From a checkpoint of a small class-conditioned image flow-matching model: moe top_k, trained on crops of objects in photos (Visual Genome).
Rows from block 10 of a small class-conditioned image flow-matching model, named by matrix and row number. Rows with one number within an expert belong to one neuron, the router's apart. Each number is 500 + 25 x the weight over its row's rms, rounded and kept within 0 to 999. All counts start at 0. Numbers have three digits each.
Before each expert's rows are labels from the 100 images, of 14976 (inputs lightly noised), where the router gives the expert most weight on average: "patch colour" is the nearest of a few named colours to the mean colour under the peak. Only what is clearly more common there than usual is listed. The data: crops of objects in photos (Visual Genome). In brackets: how many of the 100.
# router: router (model.blocks.10.mlp.router.weight, 16x192, trained with AdamW), inputs 96-191
# up: expert up (model.blocks.10.mlp.up, 16x48x192), inputs 96-191
# down: expert down (model.blocks.10.mlp.down, 16x192x48, transposed), outputs 96-191

# expert 15
patch colour: grey (61)
router.15:489507493510492513531518497506501500478484505506508469483494521520546489522516504483468481505550525477509478470487524493508551519466495525504583495533502520486453512482498499499523510459463451518510501490501483491497544495465482498486479476503481487482469456489470466501458505499505515516
up.0:574482506538551507483485509453471508489555534481467493447489503485473508487487510511487469494489517460483538498522472492502468507502505489492485457495469494545500499495498505449515496508535510519487540504519496533497488467567499473522505475477468489496511541514489505463497542526528466486
down.0:431512485550437508492530553477499480491458475474502510455521514461484499499489516504508498519467508529493466539508516499579531479513513488509478459496509483498508514524539521519510516511510472513516472495494496552492504483444510477550508531469507497481507510510509510519488454526501482503
up.1:544529460498511548526509555463481486519513534505521528496546515503496499481506512483487494509462484474514570492462443508511443518472528474522575480487486511547478496481534482486549462461494522519484503495493492464554491501496481506490544505488497510543492498511527509488544495510507480511
down.1:489469545527491458536499521487493504503495508504465490473483503479504474494506496538511488509461502543494482515440459515508541465543525498515558486507496512504490502519511518513569530459483509478512525508496523472518499501537527489481479511513510516533464511517454493526555502502485506510
up.2:555495463457501493549496527508491483490514519510485492502487512493492474539512470475489524485432473480522510520509494502497480502503496500481473479538535461548465477499493509529509465514518480524523482512473493468501494496505523502543504516498461511503511532521518527490497477532522512480
down.2:511525540467499508519515515508502522474497470547513497526521514498515510537510544513520518485518530510505528494499504519506516511500502509483485463526446430480470473511500497474508526514489514520464536513516482459487467504502477515527512514507457528510509537512489482507473509533500554454
up.3:521519515540504457493509532504480467484494496476514525521471495515500518452490468463478506510454510461496549495463502499473486536514484507506484457495497498528479477512492495483506391499523488503510533513489486536483460515449516523517525542530483499462520507532485525505477480487482488551
down.3:496459481554488536497490525517491531471510510482479506516526520520516465460489533531524481486516486538496471502458498494486506472471481507492469471512523513479546483476499515528501580500527506504491478493515503550476529493579497535497481477533493517458529505515511489483473503493472486539
up.4:509503532497474487519512481506480496521493502504494480507486516489437442442501484483505496504484520508515470504466488541506537509511510529495483515484497482506455499493484468516476478536526493494513519581503493528512481501538491488563533520479462446492520550496479502508560511510518524536
down.4:473524499491516517506490518507479487502489494499504512498499520498430540485516514528486494495487501480474495508497508504539459504495519514516442515474504495471594505514498529500470531541512481502461497445493509522491504510503496498535486457478465454523527523503515497503582508503529503543
up.5:534506513498441501490494531487532489495533544521485568452502514504504488452505499480535522456439545519493524504520516521465446495489469446504471451486498515548469475487526490533503525484504503522479479547511500483503485467532516490509473521486524443503489544468512506467498492506525513536
down.5:490485457501581505498510431466524503503483466514513528459509485512511491454501506522459513447511460472484475505511522537469541506518474451510504469509500537533499458514508483465494469485508523492495525453468519487503514453480484508478538492469504445490494516471495526505491469523510509533
up.6:460533491490602514524495599508523490523481486497492556499515488478495549512467530528543493460515501463496473515501495502443523485462500462493462502474469507472535524493509531487546522517523507545481522450497493485500518472490519498482474492502487518509474480517496473490484515523480500470
down.6:539497499490359501481521563499516499502518482498503508507478527440485435480496519485493493497460499550504550494494478515457499523516528479501421486495497500452551484508496497526551488561469514510506484522485511505490458496489535490507507503506491529481477528512489506494489492512479516484

# expert 13
patch colour: grey (77)
router.13:474514470497487508523498470507500511511484459520484505500492482559540480519514494476475444526553515480501463467502504485554538494493484509510523538539520525498473487452488502476514512459463454541522468472478494496479550501461480502481451482469508523484508445485433462504457450498478527531
up.0:498469488448481453464533456497511523459440503513514487510504487533528493520525458492492457525475548480508517483477532497510476464527522498531470496522505490463489462492496475509472524500461491474546510514527532496498503484486493479486502471517496512483500504454524501477491528517459532436
down.0:530474485537522476530522470480484536537424512487505497491520484491488489493495480512515564460480534476500508490533498508497480465503467498471514482467518492477555521480504495509461524488558494534539484503547496508523494505485493501528471458482487468524502483527511484490495513460558444545
up.1:559462482499536467534464479512450476485475520470509506510475538467506520520447519496497506460535504490459553495516522501491470537502479504483469491488485515503588519462491541460540523497532516489474504466523518476525510496481529494493543485490534467502470479514526563507501512480516464441
down.1:410497504517567492499509591507527469535482492535494515469498517503501572496498506523473514504499478477492508505481478497528459483520505500511499506507508481514508476512514515458515526499476498499477501464508509487498550519495486487498485488453441479519503496478529538535571495475486541540
up.2:498480494521560476502520513506483511478490451483523506472443497511466498456443514489512457513541473463473483538503478491501549512494512534544451534477494508474561511496491499462488513529533493490532507521524512482498508476453489500506505476486485466460475532427487513487489532515478529444
down.2:501479507473383468496534631507507500506482465509522503523472536458501445530549529464518545503512491540524513501504497492518528515504508469475447482501485494466542498490506513485525523491492517508539523542528515531497464516453505506530502484508503530528533492530475502506506506485500508529
up.3:421531481501498506482507496562509539475531486510547538490453483448480511509476483515514511529519458521511478515516490508506461475500497481487468516474506514480460494490485447477458496550540506520482493480516481527497472488523495531529507522489504527502548472510499489488507519503534502496
down.3:573527482469536522519493503463512547509502494502515514512473508575566484529539484494532510483525477482516526498496481487477456478492487489501539525516510505447463511503516480528538497466481512500474498491503472499528441492530485473440481504483478479513434522509500513475459516505458511514
up.4:546518509502531483474546542503480479496503498487504460500497575501514489479503502491505494479485456488524521491504488480532480543517518503491454504492448567520509526466494530492436442533484520477510492483479501533515496507515473511544556514472494507493460539514474513451452472498515444501
down.4:577481455507497500500450498483478480498492506511475504526495505511535505537493491505521491518467495477501527509488510491525515519452490509488495551494475587432577471520504516529401477503511519516492516528526467467494435490507535496490447483498520565515457473495520505529458491506448489485
up.5:473513510469503493472467492468526514501501494511504431474509503517523524520506528530487525442489501489508504516479540503497490513502528496460454512536520492454568462495491475486487524494535491508507485474464486446480500499523488503465455530455489522515470476485555486470487504462494520458
down.5:511503552531476501488456553520505504493510504455507538516481520520475501481479531497483477543535507461505493491515451499519497509488518501511481500480500505517540514477528496523463534509488470469479480497486467559512450487507474514569456502541531482465549511531530530470511470535511481538
up.6:545486558473446507491500567456539535509491518505507523528482510514491452440517468453524556475462474539509492520479471486494540486485532530475535516490515492541500521525489490490509509493504526473527488538509514558505475487522480542505508492512478463521515526498509483531498461507488504533
down.6:434510508497539504491507584505528496515494465533500490508494481493507534506491523527508491462518521480487543515525493501528485500521537514487485506504489493468551511478461501527548506504456532490465531509488520553473535464497517476496522549494495487512468515496512505488514491512494540501

# expert 12
patch colour: brown (64)
router.12:497472451511504488524514478493530479517506511498504519510510485555520510518520496476485509510485507482539471509474499496473523514446503479528443525508488509510482500512482479516536501498513487509510476504454515491510540510491514469510502510489467454520507479541483488489493486512478474504
up.7:494519508484492471491510507516506461514500509485523510510527471533490536519485500478502525486410496468510512548505490453462496498531490491536477480528470515508472480520502449474499464497476553471478496520486507507526462489542531484486517520523475492511496496501494528472534528514485475505
down.7:520474522497529530473486469538509523517501516488476535496473545547514503529456485506506500500562515514507509458510500454473508490463482492533496486527510523506514470502503540535482532510462468479516477493499496510509517487460476486470480511519495503514511479477532490524549460505463504508
up.8:513505509468492500499532522492484466521481498498478530511495543508507505506437499533562472476479476515466489531540472502497505507461537474493482448479473413508477514489509515553505488523474561484483477498513502491501478500496553519516521502504474493488465493524494524497484470512538494511
down.8:574504457469487499502432504511508523521528467507506515511472471511514445530490502490519478484556520463508546499556498503478532510481519506486497479492506451421531528478495500514520501529478455474476538544484472523454460505498490504495515526528489499526458485521456476518455552537508493511
up.9:527529491472488500502520529485488514473537497498491495545484505477483527524507514512477524499440482470487504498507527528481461516506516496474483534518577481521494495493496492506486524472500498491538534515535500452470454509570517447494530484485478520541499496498526516493539552489470506475
down.9:524491530471488499512488528479501491465464481515523485501511494503519442541492474473517506484565515536489534492520550535490502496514510461458476535523438472453537505484506498513501489466482502487489468486457504454473503522449461446476523531477466512556495484512511492472521465489492500473
up.10:415522514521523485471478526480481538461512555515472497497483516486503494504494483517487501512511536510491487473506515502506464475567464515505518544488513476461413520471543497490513503470501530480476487510498507529488486481550515510512532512528495471523507476516467541501491506485508428506
down.10:542522556497472511510542479497489501499509476512497488500498436526524515539476480475497485502499506467514538520550529513481519509489488505506530559501494516499454513489524475544547453476496488488490478545485474514493518501495481523480525538517474484476510501494538495453459527516504466476
up.11:519501502502517528505487520487496535474499490495509433504506526489495454557480465512522477492511464532515492486529512489455516491511493465489462535466479520519546483540529509477511499504496507525473481478514474486487518488466489536505487493499484525514521511496503493563483457506530483520
down.11:514486492471480466495451486498490505493456477501491489472481476489495512519541517487492509490489534491493534509473490479471469475511484494462515495492505543477526496479510526473455530564462523509518516481483526497468471497503527495493497483493483553540495489525490540464542504513554479553
up.12:503496519486477484482501484499472506497490536530496502510510529487504491457506474501475511448453532496511469510507518505499516512537500559526494493519493458515475508486505522536460466489457542496478527480523474514501466455520500506511478519549523480501483533460521493503530469514503514489
down.12:501505471468554540497485513492466503467536479518484545529509499542468537447489534499504471482522474516492490468524507506523494507490522544533480500521482461476486504531500484490472495508495503483487463495460518506490503468508489478488497513539510476453473543447505485501515483512479538480
up.13:462491485487502510502458496480506505496521471490467577492519496500513558483539489477500531488510478491513520495495452512479518509519442496477467536508457464442578527489491486420556508495498483495489500459485495492490505502485488508488483494530507515474504535503533493493461515482489502501
down.13:612502521488514513480500426507512493501500498511497485517520575535508476508498519486539505535473501503501543514527500504497476517483517527506508481511485419394540486508500512520543539482508498527478510521519497498502403503489461492501509514516499481489499489533468512512484534521471547478

# expert 10
patch colour: brown (61)
router.10:482504526492511506531557491500518506494492521509516477469500505550528482516499491486471479528563515461517462493478508484535540503503494537520531516511519601478483499465484528483523500498461474505517488494468493529492540503485454471489494475488513502484499470501456460497473510516474521524
up.0:526483520516488510478423517507491515508482492486541504471528509455463513457507510473533503463515494506526528493444460473448503450539467515492499479489463517531524509530501477494429513513491498488484488471523499499519457516527473498487477491509523538520535561521516485460504522529508459471
down.0:505480520486526494482543477527478484487484501501477494496524488491454523499484527518475471473488503508532498483476540486484476547483527506497510435466507467493539509489470515498438530542492506505475479497493493538524519502475525502528517514506545558510524533486479513507516488516541498493
up.1:494494504470408508511492434469508506540522530506510464512511498535563471505541483512486529503475519543511450487502497508510501516517508438475533480516510479470521485484523558512509468485456509530519503501484501506497514511498518475494500524508459504503509478495492458491500476476493513550
down.1:480487498524567522496487328523498521464494523477504485491512510516471537500475483487521500476493511468506435495533508504526493511512483525513498521477488499525574503455507538487486474496562516488521487490520483497526519478501492516502517516491531487508538515489475493479504499504515502477
up.2:492514473512521510520479554498498503519530503525491464497548491490464499455497491459507498480512502505510442526470474502424537519457528558491547496481518460517513494524485503496536470502487484470523491501525501514494504518493521492520451520517449505503515543478505477489545508508518521535
down.2:498511498508496510506521572500498512482517506504494525490540501510492491486463521530489481501467533504512522467433468497460496512531508512519499451491521490479503511488465511514616530537485490488500476530480527505501503494521481497527522540504515534504482513516457526498525480507472554488
up.3:443502530520517503523546564537496502502540491523519463506478498504521522513503503539460534498494525486525474523509493482481507489519470476493527494463474522433526542523519508518545461484534504531468490446472494457509526476537493520480471507512533497544458490528530510484469453507518500506
down.3:553532493457450492510498515469507516487519482495500488480485507500529432521495494497545491485431493538522543509540524512490549513458507455499461488500488531430540528523510459546478464519462482497484464571517489510491491514498537482459517518494533541510501505499495502485480493507470507478
up.4:516526495546555534516497538451560559504541512483510454549488467528520455508521499504506488524478526488540515492494541484467506470541515502484529479470509508549498507508522523500500520487498486518490481535496471510505486502479482498516450478509510521527539438452541525468526492458507511494
down.4:531472555528436475514477555507499488489465470499486472492491509474521514520482489497489479517473500480535506472486527489477508524459451525465501510470492489498537507489495504491509496534498492502510488499532542525465493500460537562527556491544530541497520486475454489495558508468527474532
up.5:464512509501484527534464509481475476494506446498506561512486522483467506505449513477504483465532488510497539493494554466440503509507488482473512484478468503493450527482489595481507557525542496526513465494489517468489494528457489533489477454486470506499479487521485526490481531530511479471
down.5:546509527543461498471484506514518489500489495525514493478498491516572493527533494482500509500509456515482553501465487486459525503490488488523534484504492510493458492507499513472570498505444475489502504506498511528495500476491560496462491501487519573497479560474511524494483533486518469519
up.6:563500508505514524514475512503517488474499491482500536506511469481524528529490504494471490507531490495502515503540502463491461505504488475475504491520493514503641515536522551481513540476514510497485518420469518505464518519501486519449498453514527516508494477536534516509451517500479503473
down.6:456510542516479487486550537508480503483506503491504496497462497511470490527530481529478521480495483527488462495466488519534499512497526477504433490524503481525584497523492489476488533495497521501519483470489503488554511505489474478559478474476504552487488523446505527482569506491520465480