From a checkpoint of a small class-conditioned image flow-matching model.
Model: 48-pixel images, patch size [8, 8], width 192.
Training: soap at rate 0.0016, 19000 steps, batches of 128.
Data: trained on crops of objects in photos (Visual Genome), 61751 training examples, 39.4 epochs.
Rows from block 6 of a small class-conditioned image flow-matching model, named by matrix and row number. Rows with one number within an expert belong to one neuron, the router's apart. Each number is 128 + 24 x the weight over its row's rms, rounded and kept within 0 to 255. All counts start at 0. Numbers have three digits each.
After each expert's rows are labels from the 100 images, of 14976 (inputs lightly noised), where the router gives the expert most weight on average: "patch colour" is the nearest of a few named colours to the mean colour under the peak. Only what is clearly more common there than usual is listed. The data: crops of objects in photos (Visual Genome).
# router: router (model.blocks.6.mlp.router.weight, 16x192, trained with AdamW), inputs 0-63
# up: expert up (model.blocks.6.mlp.up, 16x48x192), inputs 0-63
# down: expert down (model.blocks.6.mlp.down, 16x192x48, transposed), outputs 0-63

# expert 12
router.12:119131091132119095116112130117139080155075100184154106136132117121126159132072133119146125144117107147139149117120111149134132168146162134128111107146101189123112136098134155158086108166135047
up.0:123108108127157139138104115112120132152164131105130153111132119073146104110104104152123147119130109154177151156115156130141160097112142133135162126165169129081129122141121128106167152158125169
down.0:092130130116149107157130156123125119137160111136179089148129103108143136116115143098148096159112223096148134119142107088174099127129151124128116118139105099097152117124143124148113125110129097
up.1:135084122126109147123149158095150118112140094100115151114151092139177134168127111143135121137132135092053106144166075117147143121136128125151090150159126109153142132147110098142112109142159124
down.1:108092123144149119104122108119140106135088128109134116124113142123145100112079135138126140139134129155084092151099159122118121165153110100142157084154089171135120119111124167158118094142142150
patch colour: black

# expert 13
router.13:138164110158102130145113133170124161139101124145138116140126157139063164125123112122126099098133134126141126125115134165140114149150103108123131041113104129101132108142141112162121121115130156
up.0:127147160103122142131114120116108105152156133102128141154138116120101126153185144130131113141119136118103099060116123098119093188112175123095127144096116126105122117102118148180077168119129117
down.0:138164178116166099101119184119108152114194143141130123129124125133136102130117083154124148133106124139111130106134147154125141097125173144134119119118120140122154149122138138144149189118113120
up.1:114144130145098105114132131156143092143093114109098160129144115156107128092140134144111106135177161102084109077133106094170121105139106172098119140094137134102138094110121134120126176105151120
down.1:160157104138147145128140122188138152111126121130097171110096138106156139141162113127144146093108083162099130078122139176078145097124090155119118135098159118118113149164129133142107181112061154
patch colour: grey

# expert 10
router.10:128153111141105129140106130115115130150122217153150124128138144109129175140127096133133101108144136117116118125134129165125132146168086114144152119122118121096078121123152118173124099129167161
up.0:122102162180166058136128129104151106159170095088125168100121146109140142113121158134144111162125112156158170151120136081155140148128108094152146129109144120138110131146110174169113121120145128
down.0:130112191123142116171152098098146129148093122153116144137136156160100162141163148179181167125134116132146154132149145172161133124111105142112132121156166118119103135112110125122119099162188181
up.1:139085155134111118116126116094095119162161136107155146140115125056120136125116157134123132124146167099149149153140134146037133110126130117133139104133131126116151126145136141136119105170175114
down.1:104146112136103154135103114117141131126118134111107148136126138131135097157168149159122138167107103131124132151127125144067128145147170120127152096129102141115105108121124176136136132117140126
patch colour: grey

# expert 11
router.11:136142119124121103139074116103132121164140123147184114131128164117120185132142153124133109130048112144130140107133111172125160170133116117116135112115104176127095143124147154175121073167126149
up.0:128109149115108129106108147153123102133170189151143095142146107129111111157134135141148113156143144148154138113110153135127088173144142149134115113101108117119118095095084152103108120149110095
down.0:088140099138095099118131123133174121135073169113111145143155163129112111110164129059132104140125159122066106119118126160126124072109122106138131120165159108129134121101142117135129158100116126
up.1:146164161125133137144106111117146086150164125139097113143136105101117149131085120126143137141143181119149082078117138083164138149131141129102118177097097106130101136114136134142067151126101118
down.1:166114137113089132118135108112124176131109143130135139135143150101103155111163122126143137131144141114123108150098129100094108145117134131127125168124128111150153127147116119135112110142150052
patch colour: brown; orange

# expert 1
router.1:135108156154116101130093115124136111151156111172169118155132132096103164115138127106118113149129106158116161135129119138087147169119147111113109087148110179113097124127132176171099122185095050
up.0:084158107118156123131118118081104131099127122114082105134093119174110120121107152149150099073108218140151085113131128135168178131138145132119145148099080115177145125112149099087139156146099119
down.0:112164112128126121102119138173147169109190132162095149105095108128098124136194164170143130129109146138110105117117128129047112121137115129134143123140133117113155108136120147124118112082138139
up.1:090161088095128129074185143176104157152168162140145118113103117135136088148090132122144191130134146114132106136100118139130107063109144131114121150119128101134129105140126130163150116121132161
down.1:151100017100085130125133154119139099143080129174106111133115134125134121115072149083145134112149119142116149125116114141148160137127124123138127201109098137140101124133115113110093143130114183
patch colour: black

# expert 9
router.9:135127132114144127126141109092135145126145107128121120127106121106172146152176141101113159118130074175112120159109124131104070117116155109136114190155126142093091145138113122080133110163080140
up.0:128115131070138143100153137131111147121147171120139112111130115138168117121143117090141144163116078153151148171120135129126129140123154110123120175156138156138105172132113127096167104146090130
down.0:124121114098103129141110139132119083145099111110125102121143137122120140127156122106110117119145157087146130155131130119112120145117165122141145097159110112121116092117113133103176121131172121
up.1:133131129149124167135135153120139104146140138110107159101113103128133142136116159125097111103138162114097114101103125072139176120136087131109174157126144115129165084135121142099120167124150167
down.1:128144121130111109113159109121133166119095148113146154107112160116111132098137107139156130132148128119084109121122157151123164103132086111122085198141129132119141168154155128144112180154139181
patch colour: grey

# expert 15
router.15:108180091158132135138096124117112116137124123149164102119149162145125172132133118136138103134149108152110145110118142180137127152158100136129158107121125116121066114125166183157108085147114138
up.0:114144057134127129116099103146136119130148163127081143093093169112139134139137131121137132091170144103155118102131136112133138140129121125134111150134142105132139131188089098111143119159146097
down.0:130146211130102121135124142146122153124142116132116139106131100122122125102144133134125126149122130138118120139131127159107118133147105109124121116103120157122153114108133163147094149130087163
up.1:114107104137146147150131170150124150098128127124134127148128100123111128107132177121144100123088151150122120106155150099127121153119153108120126077127135122124138174162100130094170129128131145
down.1:131139176128082114140120144165129085125104134107119147116116116163149118143188133146107124132160099164130137144128133108122134174152091111117120042139136134144131121134135155147132102118092202
patch colour: brown

# expert 14
router.14:107167134171091132111115105138087106155139090161165127137119145107113143130089116132148110092126125141161152138126129173138141157150122111121141109117111129091079084147138123192123108142160179
up.0:144129098103117086124145123067114113127141118158115100124122112126163097130171129190163144099135106123132104155145095120102128106116153145134099191123138107121060140140149118153091130178082143
down.0:135123101099148127129135125107110133126092130110106150107130103156062116172057122110103119105104160115117146147120130122135139077126168116130138226130174130112077127130108112111122119136123097
up.1:137144101130151137133128164133134092142141192121109123137130142124156130106096107165133090132137151139110120108127119105143120212144101126129156127117136118137124117121113131075110067131124176
down.1:150143144135156118162112163153092124097103121165170092114148116144139152144190105153098116124165147105124126163138141114095154037123140110155116139127106161129125133130165139133178166142102187
patch colour: white; pink

# expert 0
router.0:130094115159132108142160127119129135107141099097087157123103094139147098183157158082115125110104134098101082118123137073119068109096128129119122121123153125103180121151128104075108154141105135
up.0:095151116122143158116103114125070101136111126149122096113128119157132122155150120136126132122125182105145091097165157102129122159128127122117129119126135112156089157093141159057110116118134148
down.0:170159127130121124146149126123071147147126157148144110122114139081137140104105127135115146116155073154135106099104094133131151155112131129112127120136136140157082145171149106086127135119092155
up.1:049155176120154171153143109128116143106097084124116105142142091116122143143123121172172129159119112116165093090136092128091140133123146164080145131114112100130126118130096109095120124170119130
down.1:197141138145070078083131146111127101153124125076144132109134163148086115093135105142094102101147140138143062114107184125130143104118135152106110111106111203143167140127102157115067155181129123
patch colour: grey

# expert 5
router.5:101167099126112146130151114145106165094107147108074121106098155135114117159134135109132107084136151131117108127121153137141071143134112123119117128123145089097105115167111097101170099130142182
up.0:123113150092154116081103104133129134155163154093126142142106119096113119142113116133138125151121144142143153133092103098100112153143134094144101097117113131104136125094110101108117136101104113
down.0:150106096094127133185166157123126134107110116088148115156160107143151130105087146125116145114129134113149158121166151143145100134154141096143165149106102143111120126175101168107120148102175121
up.1:110127073134137109125118125126115106153167190140174115095128161139143130119114134130138146126101098114122127131122123141149169122109117122133138121127124106145117147128134127163118120128148115
down.1:122149045131110126119132135134114139125078140141119140119137135125137135131136127139139126126115111128134129121130123170138117129109106119125116093110139129119149134124120099115168139145103115
patch colour: white

# expert 4
router.4:103145112120083150130135122108097190120129147114090153101145157122146144139191147125140119098141147149143106125131142145130099091142111118125144169112144109107110130167161114177161122116162191
up.0:133084161111153112125120110173133122177075116140149154118143142114147147120144128130105172154117086110144148133100145115086119121126125104136133111138175163123170119118098162126115119110175146
down.0:143085161172181131127117111100131081171104093103122109125123141093091160118098129115099200105122136134127144131100140153157146143139117179112136089137129130117108118100161154128147090145125105
up.1:118148136127131133119158138161112107118063142140098124104142141131131129089078129138167124118115154112068141082119103084189121102139096136136128153130163116117151115150138142126174162116167181
down.1:110106183158143093080113131107163136132119142110120120145135143130116106120147143154151124137155123139153063143117134095118095168140134137150121083197070135105119120107125155161104079117142093
patch colour: white

# expert 8
router.8:081143107133071133125110125118130125160108117180149126123145166108122179099110114124128113111151129131143146151122105167114122141148125127123113108148116133119085106128145117132101094192159147
up.0:114108094125130167133172144103131135112161128142104117132123100106154105127108162139148139116108108116167166165188116098136127155140145147121147114106151131136093142127104126078107118136121162
down.0:120140118119142121128134139172125134133137116135093110143115146112160124124137150089152122099111071128113114103133119101159108091119103122145162122123098106126196125151131151157127123126139106
up.1:110146106106141149166145093098114156123131133125124124110138127184120112110142161107139146092106151158126071133147111167165144115117133136125144156125092166166143145112141137053152154131118150
down.1:127147150113165126117131130117138138133145125146097125114110097122150124178122132140137118125109081128129109131095129084088127105118152149125146186123116129121113151140130147144144136131103099
patch colour: black

# expert 6
router.6:103137129107103109105107135069139104159155111120086145124149149111170163113192119121120122128133161132116102133124110160133127100130120134130128246127129124123085115104158161147105146172128133
up.0:132163112157165133157108124144153077090144127147091113129139136111092151135075108143108088074162172109119120124124140078139126164135108148139148110168149069107089094137120151143145135140112181
down.0:136131133147129124104162115128146093157131142100129147142117127100120124112076148123155159126101113146138104115120128095143176070136123162129113152134155121128155145145133116122133157106052117
up.1:132136111156156101119112105186152123127118096149167086135087096115089132139058130121155136119121118139155154119105114112144145165121133127113105036142114160143124151144124131194140138138099137
down.1:135124066083124123151132125082118131130140123103035151128125120137073122147076125134139120124103064125113108140143126150113124059134121123128125251127138125124131124132127118130121122117127112
patch colour: black

# expert 2
router.2:112185128132129141135136120145107129136118133117088145117132156130124144124102111147134118103133188119137119124139139172193091136154094121125137145123112095086103134150133101154131146121164176
up.0:151104127118104089091158124094144131116138108155150128141076115089171165101159112118109130079152123122130128154128114103108142097134177110130113187150098141089148127144121115114104066145108108
down.0:104123097150117136093116130078147149103126152106153125153119130120072105109047095113130100129116193114110105113114157136141105114123139127124125220138143118108109125135133104181128144136159116
up.1:143103127147099113098112130162131135147136158146137166127154128086140135130140096109114135171173077108117181146112135089085109137099121123130110122110178131094112129146096134175094092154172130
down.1:148074136134136136137140140090112108113070131103173127145146134144112137110093101100140130123142133140142153156150134122223151139125127129127103110131152126146106151131134108122131133166103165
patch colour: pink; white

# expert 3
router.3:140099128132139129124157114115139107127159080155135121151124100113127151155132152093127138120095106138105111122117124112112082166118145113106100101159120197127146134120126160111081158161068081
up.0:119148158099139110154125128104108115097165170126115161113124073155123122124160142082142090145114120121116142117138103101125160133140125147123116118136135128117128114084168103111138181170150129
down.0:130165105117139126156143150128098128139094095137116138137127147135135150140123151105103139115151131145141158081128128138121171110133085119130109146149159131133105140149169143113149135131128108
up.1:148145103153138124102151128118110111154183186114104159120133107136151116130094114125142139161142115143115168161112117095146151188090164133079135112116157146102090120140134165120117085176090118
down.1:124119125108088141151148122116134113121087128122133177124133164204113136154153120147110118088127160124139174152155144135119159165116126123113133138107159141126074107106107098103112121152197086
patch colour: black